Weights of a small image captioner: decoder activation relu.
Rows from block 2 of the text decoder, named by matrix and row number. Each number is 128 + 24 x the weight over its row's rms, rounded and kept within 0 to 255. All counts start at 0. Numbers have three digits each. After the name is the row's rms in percent of the matrix's.
# v: cross-attention value (decoder.blocks.2.cross_attn.v.weight, 128x768), inputs 490-559
v.0 090:116161169157134138133167157103099127133141108134144116139129140150086094137171128155131149148143136112166137140154145128125112133101093125125106080133137102175155140150138138142109153156131126169113151133148116
v.1 089:177133105089124127116152142124135196119122130123145085157111134153160152119142097129127125113118154157184095127137140146131129164092155125152110125110084206131116117154174107092141098107180126142131139136103171
v.2 102:151134120123139137160130132105156129090124130138132154146107119157090139144187152102139139139104091108108152139115137162127136102110101138172134165131142107149139123115080155149097137104092136079150128133181097
v.3 089:152094117080119113165132117130133125159130095138126087145124131146102091143092130135128112139099109096153143128113153126115131167150144131150129155075081132107107149153155143107091125153142138156132126146090146
v.4 081:102104138114127136148150203120141092153137127138074122115139110124125145089114116087124093160138131149120110094179116137122126115131137108093151153130122095163129111124164093156124127162058090103137123176138113
v.5 084:098130137143124133104154114145120107139123128109096117119183114110096096135151135162113141166133109131103122119078118113127116124139161111120137114175129091147128134120142143131160125148103102172164139127111141
v.6 091:176137145115142111123107098137088117126101150131122091133114147125161108124140127129164137111144138113094092153091070126122122166150151106105117119118130143105132138140116096159107112126115103158156136148173129
v.7 084:135131128141148120114125146116097161144133141126103151168099114114115155121118137128108120127122139140119163130115186145114101138133099110143140104119140195168102101101106122146120105110161132137178134123141099
v.8 087:112090131137122141130116144126118094145141146121118138129159098157144116124100111152148152154109151091193147128124169139102126119143138121107136164155154112147134114146107154141109111121110101154153142085149120
v.9 090:154105117130137131101143127114104093091120153115103161124150123138174174142159120135114131124123058163139099174093142114141135146084112166145117104166124080170137141165130085116168141137148130141159130106130114
v.10 099:127133137095141115135135095132152112104107112145132114081168130137104178154151106148127136127123160115161101113140153145094150153138133149126084172137150114111112150170105133087136161127152119120136146136147106
v.11 087:133127132152145085104130122176149086127122163175113144174154125142130109139141159097149126118144139117137115131153087136118113138131173146172133110154110092122162134125118133118104133131144136114107155100122133
v.12 090:135150110090129140101147120166158132134107117146141098121091151144115138140144118157125143156135107101116080138156132146137108085118077116123131161091144094169126139109108078097112133143137117133078106137117113
v.13 098:088114134140137142166158136126129150105112123117124132121122116076080147129128154085127125179145110091144100139156142131150128131141111143124146139086138154135122142143118081107098146144118123117141122102132118
v.14 105:171118146131119107188179125116108155168137127129131106127147145148145135133146137147141127099137155125131144124172135145124149127156157083136116066098123161187139130122179117135127132131134134126138135141116186
v.15 103:084123115116122105143143150127124147161149119097111091132101108122176073114104123099098090120124166097140150134088087161128139155113178146118109089122088169114136119131164121156118095122121095147146149120123149
v.16 104:111140152131116112140149099138120155139113144110088133097159164127147182102150108170134140131129184144079101099148164148096153149119134093143067120098103154121123137116109101145111118108138108143118130105126158
v.17 096:153073156142140131171120117134103126112121154136131151124143113168129154141110120134135129146150105128112122164130107141148120131109141171102133137146137114167128141128093129099119129105149099113114126126137106
v.18 102:204164153101141125100079129104104117113130129148118121151144130138104155120109088142127143103131120184118126113147136102146102099104075126077132101113130103110132130142126143156087151196079091117145121131099111
v.19 110:154106135140096144123136151102209145178075142134107130163153111131162124103110160110115107144141144178110123092179170148100120154140149120147099182132144137108131094133132145121138103101114113147133134119116158
v.20 096:131080127116135110142141107140246091122143141152084151120139142111092105134168151131124157126130117133102117126130116168158102125131101168150148189154138111107146139166103165112129147111158159156122132139170117
v.21 095:087127067109152113110094142139138089115137122144107146153133143128120098128090114138142155111091075134138103142122101123118116146127146154102147131145133112156109149105138126120155151124115104144099154108160120
v.22 094:118104172104132101110085096107088154115167133138135114138140135097134111122127161117121136095109124111136114130155143134147132123118141121157134155122154150105143123113097154118157125109171137089164134120123085
v.23 097:153045073153143129158075124159150078119167133133135140149110122146166130125080109123147152143123152108164135132144120140129129153128147094175092193149123089121124154112144128153131127116137148180104116168127137
v.24 095:115117134136146137143083114108159153092143146143155151133136143093076173130087128087124178135150164157201141141132142107111126094116166142133140153142126130157107141090151156133137172101067174152088118146128105
v.25 104:083145169147095128115172099122120125114120134123125140119096131121117126124161107154120146126146096108139109138146112144172136132129103156082125122135136117123139129152097129106116128104130121127120100149142102
v.26 097:104150129089170093139106111097079138129115115147134144175158129112134126136112127136159110063091104130129133148108132120143114149153138133133145067128137136139137161143145152189139147115156122142121123135117119
v.27 101:132095119057125141108184125135125126147155126129146138162125120119145127129157161131127165099123117124153112085146130150099127129131148097200151180145134112130138146133113143074113113114094213151177132120134148
v.28 096:112117130122101150043117093129131189147128085111120137103120178086119084106073145116116147170125129067156116108127131137138128159132081145078142163115161176130121098105144096084135073132204082130139127135136115
v.29 108:098158157110104114117158128150146112139114152108151147105139144129120106114145107113134119175139148104103092094109119172109160142175120127113116155097127126090102142134146092086110101114144066142136101170142186
v.30 102:071064102138123135119206118113128170117114109134133069130144152131170105140149085131106136094116101128131098130124129074141109076116113104154139133136123162132121123134160100133146118105111121170106125147108120
v.31 102:129096118135136116161171129123144127161118149111138110146119115147125119117133147144133147075145178166156093133141138151144124162118151122068149133119108138095139126172147143159153119142172080143140145131143157
v.32 092:126174111105142110112122104123163139122138102137097116076170168127107151136147094107153133094104125130158082152129164135122133101129106163100156143103136143136122156127137136124162143156138076093146129116151106
v.33 102:158185120106116140109113148086091129121162154136116133141116124119116155141126159116138165150140130112096129142133171161104123133124107153139110084101129133108125127120115120091102156162132207149109133107142105
v.34 098:160103047121126139115115134134150137149116132125154123131130121100101140124138113122093132162152177189132181094129153123105133127131120116093103138147109136182117159122148183142129142093087120120107123113145147
v.35 101:164130204137125144090140131116167108154111158114153122093078105138143090093118096130133146138111139120113128106130117151155116161093144155124112140120122113165119132118136111144116179093156109115151121143093165
v.36 087:074152126145112123155154136193134138153128127136104148130186140136114139102143145147133176061136149105127127126135163139109177127094123127115147114146096151169119115105149121095138146176090092157100124122125136
v.37 086:128098152096141123142157071129116169110115149145136103122144125171099111154160190164145077140118111174128134126126119124135127088161117102129113128098136163089135098137141131169131135137144117135148126116173098
v.38 091:147091150132106129131111103137113119130086135143092108104130117123145132114121154110120139087114134099174141126154105080113132071113152111149114125098145113100118127131120139097131098064086182145105120113109117
v.39 129:161127077147136148157183166138136146166100153116135134120103122110163091087102109109126102141117152104144135138099142142139122127126149098088126124122109161126118118131184106149136126116144110133124118152093179
v.40 112:118146128106109155102132135102149149149112140105116113146114145113141107137117137139104147085134104144090107116099143124136111146130140107121125129120132144143117081118142054101124123142181155128144134151142131
v.41 096:182105104114133113108072103162121102151101122143142167126104091116111116129109134112142134146121133094145131145099147101104126134139095146147141135159145090102120148150141134156098140130113103116140122101164107
v.42 101:143077175135115139145149124146129111100096107093167125090141147097113175127137168139137120145132105095120117111160147154106119121109111140157111146126149101101117136149138122178135094120138138136145122127146149
v.43 095:110102110144133129095183127143102119123120139069108118118135130135105116116123128110104106104116125136152122118125134148163121174134107126098127102123139110136137112111160130128116132168127090153143144131108141
v.44 104:157155128057125126157081142099117125147098136155105134109129131174096146118116138109146142125132163113115089123146112161098133102111117145165150165131121122151136174150129133095138153141054130103186121092123115
v.45 106:172129111119124127139153119129107187171162128143134108119143166134136114096091148109125106162142136120167121117151131116125118116142173158120141145127119154125123120129195114121120163115117151119101122122135173
v.46 087:109127119123132117112163097111106135171122116138150154097123130096094114131119145141106104157127102142122109121113090159146129136149139090114121122131143151115112084177125127151141108129157114157132158151111112
v.47 093:104161172099130115162120135130139160127120087123110143132148152128124159145127064135126147124153161110144106119149122119130119148112128117082125095103125162130139145128116163111143145092100103107098122140117139
v.48 098:113151123116150101185081071114110163092077123140120095180128130146141130121095154115081127171135116146137101136123139157139110110142145128128121107121101170143126074116118145123149121102134115143137153123105119
v.49 106:156098111135101167136082155148125109101126152141124144140161130131122132119123107150154156154161150137123132106131132156110155124146116116144131160144145108157122181157117127102123146141123147133138095138134156
v.50 101:158128136103117145139177141139144166037109128138128126093148122164107121117155123104133138152093121150127133107099113156117135135131121097117141103092133141127129186153148080168136156135185122128101125132156151
v.51 103:103192122155103157093144160170173137118134111121115170120114126149095124103107168141146181163131153138068141123106133139135139101114122137143143151141144139100109170099082141166110170128093154126091120121142138
v.52 085:130186143169107147174160137138075092124137141111103093104134164146078150138101131151149138161167110135073121128107144131132138139121082145098119090125149092122123121128118125134135140155126108143147122115123115
v.53 077:124141135098116125163104119137130086098109158130094163139139093093102132111089101131168160120140122141130109149186058095100138152130136131112084112172125103136149122096100137114103108053094072110090126134119113
v.54 098:154060164119118134095103163122047114136136131097186108121126140131137140144127146147145121169162158106149115136130142139119133117090113085141105095093137106147144110112129117187135128181098135149143121134132154
v.55 102:111168137121178063123148164126086150150131132131135158135137160112133142120151095142119144117115108140127124155152176130150146157165142094118151075115086158138148089150136151142121094151167112124119143112125102
v.56 089:151215143127133124124171126115126131176094113131154103123097133124121133119175123125126123143118161087150127115111115127127142096101130123078148100178151135167139132161116130191145139148123096133130150107095152
v.57 093:135101135138122141114119132124100142134157112129121118112142142064127111124083136086129144125119095157151099117118141167106143119129120118057134137166151144129096119158169121170139147115138094107098126111156147
v.58 091:120107093166118133132069083141176099146127106121116106093102104086125129139078174151151107136145148113119101123076134147119106130091104126135112161113129116116130164128127115134150154117115125137128090099122144
v.59 092:146147108100149083127142134128107138137120089121127096150071126173102158143117109156118132109107145136113117118146091119146123152130141155103105138098153136114127097138146103055107099159145121107154144137153122
v.60 093:081113144152124117161217079122170146104138137114097135120108148107108110129154149141117137108109140121115123099118129147107114132116115152124092165066108163103133138115118129053118122154158145106154139090129160
v.61 096:157106154099125157142182106142151131141131126125148133120140119128151125115164157164138151103133101130101140117125143161108131123134147112114122132140108136142100113135082120160111099140126157126165121130103164
v.62 100:145127089104119129129110146117103140116131112148106121132113142103164122133124157125149156151131157115160151115145075107115142128130154120161121091144118143109137199149128137177121164154110145124136106092167163
v.63 087:127127073098142092128180110150085143114160096131131133140123160120136132122146099119113118092171152172114113122109158076110145110143139093115114119126147146125111124117108122037142138153147093097135130144146171
v.64 110:143166113125121137143159132147166097132140116138153131123140095089126163127175114121163107175106158092103130108124159183084132155100171135102134151139144123122135194145132146182160167128139114111113133100150164
v.65 103:109152111113117152145091125126111111186138096115106107109104159132139138108088089135118141148125207150128103120125132130124140055167165121078167113088117133141109129153153090126144160114144085114118115131136124
v.66 102:113150111157125134141103093142136087106173115113149096098118154151114140123117108165116162112128141152117136129135111126155109111119106125083094157132098088130107139125112114110147163106086098121085111130094111
v.67 104:159175161063138136176130119144150174111165140120078124121133131142093158105125151149126086183122154136117136125123112165109145114111110093102115154102139170113142147108126095182125130157095135122156138107132136
v.68 109:103199168125115118066167119143138130119133113137157117142115139124099124150152162126096125175130116113111144150117090114182130078099071098119131116150120100115129165119105141138138142154071151153112107096149119
v.69 108:132157110133124162204172128147102117126103150137131145158100136138122115134126168133140111141121139192124124132137075124110136171145188089159121087122121140148133113123139134109147138115138184128131134141110152
v.70 100:116130145118121140212149124132085076118081139114136126128117105148131164096151122138130131077140166131110153094159101175117117088126152107125125084075136093153092160145137155102124149126107114124130119129126155
v.71 100:118152157155136119162088096109133116125137129100144134163123113106115139152137153135135122094125135129128139164168121098170153144146124171209140118146146112107125111100119132188119140135084174122115121126161103
v.72 107:121174120140137149130131158121133130132120140120122148116137137118116133144113099093134113137134117125108121107137119161093114186122138102066115093095130134127114100145130107149132114128139080105107130135121154
v.73 099:132150102090146130134111114109139126159112132131131088134093103147157086146104128116120096174144132129161159179119144167127099160123119106093131173103119117110107083150119124132129115110118103137131156146142111
v.74 100:105131145137133147115193156133155144112111131117095124092089131122145093119132182161139159118123099123165131122071127148133108161107138114142097137107109149147127091158132132108140109123108145128122134123114153
v.75 124:097135159122135106158148131152132098075117146156096122132159120167123168156126084145131138112142074129105077145120118111153138156130101120066128128142139091137116125125085121108109117147161052118137119138111110
v.76 103:166153120083121132102138144109084146143145127136128132143140107131097138124143154139125136057142112112108128123128121117098141141094118096117140065131174152112132121195096129107153149165165132120124133129134119
v.77 105:119147164151144125158161131159178116108143141149144120155092121116127136173164122113140139154115100082134115134137112160164124104128119146118139138145134092135134104153121094178111127120142178135153139149150122
v.78 102:121091134150121101112042078110147144103125117147128132127119104180127158143127165140130134077152118114150120144163126107134133077144109112115123111136131142108155163139139144176089170088104166117101117116133105
v.79 104:096169161102107154194139152118146163126159101109110132088181144173104135124141141127116099144104098096129107120169146153113137092131142168142125131115139162152132142143151105156125124129160147139127151107143149
v.80 105:111035121140117135089095177118109153153149121118097147132124142131132134116110117079123099177157105117128130119131158177130110129138116153165124143149119144144161124129131132177113148124134131116107141122130127
v.81 094:159141126119098149125088121122102148123162114122120109127093130119102137098120186100091101145128144131116124123104111152142126092135133113139140133125135148119128130161087152142148127177120153118108129090124138
v.82 096:157105070124131127145163125122109118102145091126111070154111092140170106111176116128117147140128142144120154114141055169121114089121167154096121146110136117116139123144166149163145125055062094147097127144141144
v.83 102:114179144127108161123135155120114121145121113122114140126125158076117073141141136109128126173107130100186135126130082093145145102154123172094120096172147114126144143109130119140118139141103139144110121158142119
v.84 097:209137106122158123118103130149058129169166091143132128136125144119140150114105117157150139170144114115146164124113143130122107118134104124115107065109108113145112144097168100206120127160158159127101111124084109
v.85 094:150122109139143130143141132164151162128157147099091096106156115142140126132150115161118145093107088142144127141138186169109139144156117117162118164135141153139139122156132106162150123125143113177188124134154138
v.86 095:154156117152108136098127097101118143112064099132138128092109145148141090110127179172136157179112111129173135151134112092150125172110090144126146068117118142133137113115131153115108125084159167134115136165124120
v.87 105:178089116152132106139135173135115106102094132123161114144113123156126143113095145150116160205155142128125142126103120115161111194104108166119175145160135091127155142138114116174119144126152138154106111155117116
v.88 091:084121124158157144121102116115157044113157150111119160155144106149147100153125159135112124183103126105043144131134122167132133125144101142104175183153121084146150108136082137133146132140103150151123139145107140
v.89 096:144142114131125112136154118084191178136107129121125135127094091105146110117134101112127141146117111156116163131122108192114122164144138101062123151111106187159132143106130138188108100096150111158164160126093152
v.90 091:203087147118128116096115137126162124131123125120131123140121109134117154130162134127114156159124131123128155122127146132145100161148132135159132171119140106157150116110113127148163139132163120136128135088049105
v.91 099:134073041086111136125085105118141160118149118111146131138172139120116093146088162120118090114127122111096130095148086197110134166115142111155113145132105149119157113108126152116112114093158122044104142130128140
v.92 090:111139086120107147059099144121141139121173117126107154135120122128152101112104116124114148097130158167123162132129117102153129146127125104105126106169098126086103104129144138100111144107131105117095139125104114
v.93 102:072140115126151129179111131111153147086151149136130152149123104125115123138080119143132109159116085127138167159185148184132113120121125132128120190147122146114140130134122144179114140170113132157170139127111126
v.94 099:161089078105155128089105157125205104128155090121132115118159119148105147138074131122145100144118093115140148158130186130115133100127095140125101227116136098134130122140151122124107122152079152130155127158117073
v.95 099:051108123114101133143170154113129105102095156113100133172147126113164097130122158151100119128104137162098167104145132152108129130178130109110116148102147126141117116153124093173125114156132104127165140134125141
v.96 096:146112139152127138091125146138103151049138113122139103175176131128146107127113131093115120138133117121131106141187116104146108116164080145127153105167127118088130133121133097129134124140094121129142118150114135
v.97 106:116143118152121143070164136129094143085116126134120162105113160223133111124124130102132119145150086126115166137100149114133120147106078098141126130140134120146110125123141171164153103141158173112094117118104129
v.98 108:132127136134122129133069134151112161134123147161155155136144115114096161113114157119148141132120140122151142115135154141099148152144177139116150114160118164147117146166143218142113112151105088122111119117142128
v.99 100:123129076136120122029158134143099143205131158147133119152123131141156076114154144095110133130135142136105081139101129122120131146138124127122132096100116130153119128134172082119103145130162164116141114124111154
v.100 115:124146118143110140199140147123139117118129144120141117142114117121151100124104159147125134172127065115149096117132036112137110117148127108107156143105143107121131101103126050112133107113093091158118136143113099
v.101 109:138108129125126141093124174124130153158113127121138173169121149160116152120164151133144139174136150100204155137188173132141119134114154151126140174163137124146131133104133170148123133121094126136085131125121111
v.102 105:107141116131109152212107146138122118095131131126151157099124111134108125128118182102117131117151113138116129109105069145115141155100159133149113158116125134115122129145084056178125114143071174127171106130133121
v.103 117:201111114109111141125104155111146098140136132104123133134110106171141079126135133131106138140109145095121187131125106101113121135119104138177128153102127095112132112133128144130109097131039172156109162116092109
v.104 113:184173130142147121178152142153135153069137147136149131154123123155121157147149134168138122147151039135160121161149130145123116134092147125089107120117155120145133132124142155159129139150100128134116107129160124
v.105 112:210121111128129117081082117139133117160139154139118132123140137092161079113088118123141113156149176128152100129129084136137126109126174136105126112137133130150132158125126104171148117130105113129105101135131142
v.106 117:138154123171126114150118131132104069102124125139170180129137136140139155124099109119141124111142082106107132123156083116134115130136196129108122104125132101114137138135120164135122107125112153157138115092111130
v.107 107:155140088117169100198177141121157138127107106144122162178142165140171175122147112139145113096143108111088146133187128116119173141120138165156126106144114156152127141115096193158141135132171144130120135112132170
v.108 102:103131129140121131063105137142153148133126144122133139125177159088161159131136159115139134129165151131151126119117159148127121107143102131141146182148133156136125145138134187124140158116118149127113134129144143
v.109 103:144096109126120144153114121137113178075135095109125137150103143119120120150138136085127136139144035122140124126152103113124119125111138135145133119105118142131136098111091126141116100157136162120139143073108130
v.110 108:178122094122137131142165149135119145127126159129131131155117089198154122146118105159120120151124172109106159116172103133137114110152166140107116116133131143099138113127125125108121099108131102148125141144143123
v.111 107:122154113096129140133047140115128153084122086163156124160127130091059185135108134154151117162133103135058117135128165159126141100126112085181137165132138098145117149142122140154118137142214169123124125135142102
v.112 100:092124140124134122135120109118137135148129132135141143161101141084114105148164128114115148122137176133108168107170130173106121122104158151116113128129150151116111132129148168108142146140115147103151157122163126
v.113 088:168162131131132116112132096129162158108104123135140103161151119181113151143135118157128159148133128168092128143163083090139158144125088106110146127093118137101129139120082117148149164098123125121133131112134154
v.114 090:107133093105161129159169119116115119133123126163129144118107118182128143149169155127139120174157091180164115149148129093113089124138107137135152164117132108139140106131142140100118130128137154135153146113114134
v.115 093:123141171123148144112130133109125111131127149133108115106130123099117094150094139112180119165138084100135103132128122183124122091122105141123125141105152093098137104114130096162117123140151159129147117147135128
v.116 129:123134081113141173139107148112119135149091114158124163169124118128132116116139169114162101119122110137127127129114142112046143141123165130153108120137138142129103108125154121095140131110119177106142137140138147
v.117 117:149143142101125112097127124118110111115125107125138157139147090151121124150142135117102154129113160118071144135106136173133113130127137131142115117120137127131117160148087199159136155116123111136109167100117148
v.118 111:084141192118112097120079149148134139149121127109130104150125116136135138113107110113092096175142155123135128145139117144154117087123128145105141146097125142112123166098123184156140141141111075128160148105131091
v.119 083:121121159167129161127140120163105108099135135124124121154146139133123148140160140117123148153102099093121161105125119104096143106134121127045082093126108094111123137151121103161138138150117119105134101121093115
v.120 099:186135105126099121125143111156123167117163139092125095087128114138121135114120135125077099137128175124142126111134153106131119137136176123123119139109107179128116133132150129111129136158138087151135166101138139
v.121 093:145132123113112140146149174135133111194136135114102138140107125082131143123110145135122147092141129122148119083103163136148141177126155126146173127141134109114116121131114114147110104130113173131107106120192117
v.122 096:130108135138128125162151137151144127123131122112124120095154118168121144148137111143110147109135156147146179116113148161124152124124142119179118138120121137119126144113152156096117148150105103141112136120115130
v.123 106:111129129090164142186056143126123130125124121149119112174145127148116127125119134122135106120141138124100152133139136162082111147148144101132106115136127152116120117144149159160134149124128127097112149133143108
v.124 102:142142094155157143107185114132096143121137162160120113115110121128132095130169102123162105129108111149128151122123139101105106148124107104072135101160139127132129104139173078117119149179141100114148116146136122
v.125 102:121104117152156168077120126151144113145142166165152134117145122103144106139130140127162104094110142132163127104129127128070131109134156145109102143110121117145109098126209137109168124134106118080145138133093130
v.126 088:147144113122151102113090116138104144125139112153110129145105133139106145116117188132150141078160130134148118163113177030132149086134138114168111138127121145133126135121140125088121138184100176141159121144129121
v.127 126:144125121117125106133102105130129108129137110129127147137107144118128135106141096134101129111137147141136096109118141118115141141135154129117131131099127135136110134118130186076125136127140085112137151112119132