A small image captioner, trained from scratch: encoder norm layernorm, decoder width 128.
Rows from block 4 of the image encoder of a small image captioner, named by matrix and row number. Rows with one number belong to one channel. Each number is 128 + 32 x the weight over its row's rms, rounded and kept within 0 to 255. All counts start at 0. Numbers have three digits each.
After each channel's rows are labels from the 100 images, of 14976, where the channel reaches its highest value: "responds to" is what is common among them. Only what is clearly more common there than usual is listed. The data: photos with spoken descriptions (Open Images, Localized Narratives).
# convs0: expand pointwise conv (encoder.blocks.4.convs.0.weight, 192x48x1x1), inputs 0-47
# convs1: depthwise 5x5 conv (encoder.blocks.4.convs.1.weight, 192x1x5x5, trained with AdamW), a 5x5 kernel
# convs2: project pointwise conv (encoder.blocks.4.convs.2.weight, 48x192x1x1, transposed), outputs 0-47

convs0.5:129101131160099095157151114078094154167119106107143147154108101119088151095111107110151138128124063067174081112143172181142110151105203199143120
convs1.5:129120109121122079125090059107091087084094082116103101116110141159163174165
convs2.5:127101180098084157191106140120165107134122085173116138153097140103118164193168092162125069164144179122178095122152128110083139125064143114114106
responds to: text has "trees"; text has "sky"; text has "buildings"; text has "grass"

convs0.131:133159133095140123198091174134166114128117111143203138134131092097069128116171113102166061153095135135157175126152149118078092147137113157069098
convs1.131:095094098093092106097111094100113077119084115154153145145126168183162168171
convs2.131:160179086123127166131100179134194074070128160110111149122100125077152129115145113126132155186131138125163100202128144159110110131077097132181165
responds to: text has "trees"; text has "sky"; text has "grass"

convs0.21:081104150094111094088152089076145100105095081149178157147119176112117144141147105113106129166188083062154170144116157152099132128154171177155158
convs1.21:149143119146143112092094109139105089054091106106110075084082097125094105089
convs2.21:104157160142130087069122154162106198162110171119203153082136103085120142154093121143141104084145158123105091138153158142145097128138149108049091
responds to: text has "sky"

convs0.108:164160130090098155135127142098101145144130170089137138109156133089139086116112106200121128160169172098111173055076192121109105118120053117122147
convs1.108:121116089117073103120145120132097121067108149083086056077126111103101109103
convs2.108:152220056129160135084137118123067178154147144147137085154149167126092130061148133122108123096157132136119059111119132120103124101139114112170087
responds to: text has "trees"; text has "grass"; text has "sky"; text has "ground"

convs0.23:110067112167100135111142127154167127183097079148094129120081082150096178109130159159147101139085074147123091089120106193177152083132162123106110
convs1.23:176101084110119165159097060099153167119125127161189139118156100159131089115
convs2.23:128204120058084146108105152153085172145108113067142135131167118149081126068113162130204161091126112139171177133114132117124139114115156128170134
responds to: text has "trees"; text has "sky"

convs0.51:155105105099116117151124133084123163130183110145070135138110069069152106204108157102177109103159104135101172121110122135117094045126095112168119
convs1.51:142125125143159092094077104089087110071080110112084114076134117100130077107
convs2.51:128116066092119134152158161140091061155161129108069108108133117150142163134081108155144124158133207152120138121124177173085102150164130051136121
responds to: text has "sky"; text has "trees"; text has "water"

convs0.29:123125110110116124115183145082105121135159125152100088128140110063114122164134099136141205091137138177170074168103086142185093105114096180176157
convs1.29:128183130189125148126128183121110093088097117097098080087088098144157099100
convs2.29:071208137139174157119147147102056099159118114119122167149125100135139152139136102123150133144158118070123143063071143123172098154131171090160080
responds to: text has "sky"; text has "trees"; text has "water"

convs0.134:082093075104113154167141094144161108103151143177118156102098179105122115103143083130131095147112115036150181110090108149119091119160165192134115
convs1.134:086072053093109091124148118076090116112099097118158159141116141168160139126
convs2.134:122096133134063128104150147147155120167129129161132159096119151133073106160115088161109138135080166132113157115090151129126176059107221080178120
responds to: text has "trees"; text has "sky"; text has "plants"

convs0.125:105137132126121113111073170136103134158087104143130146151112175120102095087104078119126123203149091109152189142118129200176184069127114121179126
convs1.125:126120097110073122124137141105091167080083097065114127138104103166163175170
convs2.125:145099116139130177126161140186063174128110058132119072123090153143146131090162095163105078179165123126159105165111126102123142150093106098191123
responds to: text has "trees"; text has "sky"; text has "grass"; text has "plants"

convs0.116:092167114060110171110124140178168185094173090209085123118160130116109159111100141124161108166090120094116080128100101158168116126104146092144122
convs1.116:081098080080110070124096091121076119094101116097140087097131096152105106149
convs2.116:152110168130171135128142118158160144112112160175153189155144153125117145168119125133070081172133178178125118060083130194129123120071149103167097
responds to: text has "sky"

convs0.153:162101148130161177112174157146074106167134148165162110128114086117119124146148100109107096127066085112133226084138074159119105108103119156089104
convs1.153:183138156172154134139150128133074084090075066093095110103098117119136096125
convs2.153:093137192138110133141060124150089137132186106151117141165131144079104131194115124113111185133101133053139090099069142108132162153093152089122101
responds to: text has "white"

convs0.20:180051127174140179135119117107113113145199088142136106118128072185155115138134101123152108063134132113156139133094110077177127147100167120175102
convs1.20:122085071062083097115106083106073104123095120099095141117127172157139137119
convs2.20:113131162134171144168173136087135112106163158159147116135133094133037193173127089137149140156061097112116124163151162088117182142118116161093156
responds to: text has "sky"; text has "water"

convs0.83:073138048099121144150081173192121138103094112204172122102179127122101163173145130103093152113123133136105187150136097165097110122149139142108124
convs1.83:094082150147175088065117148174135098132151131083089152153153090113154140171
convs2.83:129116138149099138147167166122167148108181202145099112162114086148142094167097149161142074094154111109131077093134104141145092204114152058122120
responds to: text has "white"

convs0.154:158121156164154099083147127111125073147194084133120109141076144118166112116057118146084120078121172103152148117113113123121100178170058109175120
convs1.154:176161123105094129143110077115162169119072115157153097076151149160090078127
convs2.154:111101098110179147181146132141117144123150144168110164140118109111138099130144137136109163125106172138053118094187134168067071135187116112135045
responds to: text has "text"

convs0.10:131163115091167134169118171111191082115126098143151119110091112119082110108141136165131121193181120112133092180133175149112087115072125172055118
convs1.10:139132109105148061090120080099101138110125109086133100128106072123057089099
convs2.10:166120137155054136083104115123052104118128112154154142134136112132165120091050107095163169067145113114125180171146105149161069157129125154122132
responds to: text has "sky"

convs0.84:115182071095117065178082172128081134144125092083187124092120129102116214125114117115149129061129158119151129107079122106138156140141121148125147
convs1.84:086079091143094080084108089069160161163164129108091092113136134130126131099
convs2.84:148130163127110086188129215101087185122099132124151061114130118131165160122090108188107150152154089106155158131163132085144069110148105104123136
responds to: text has "dark"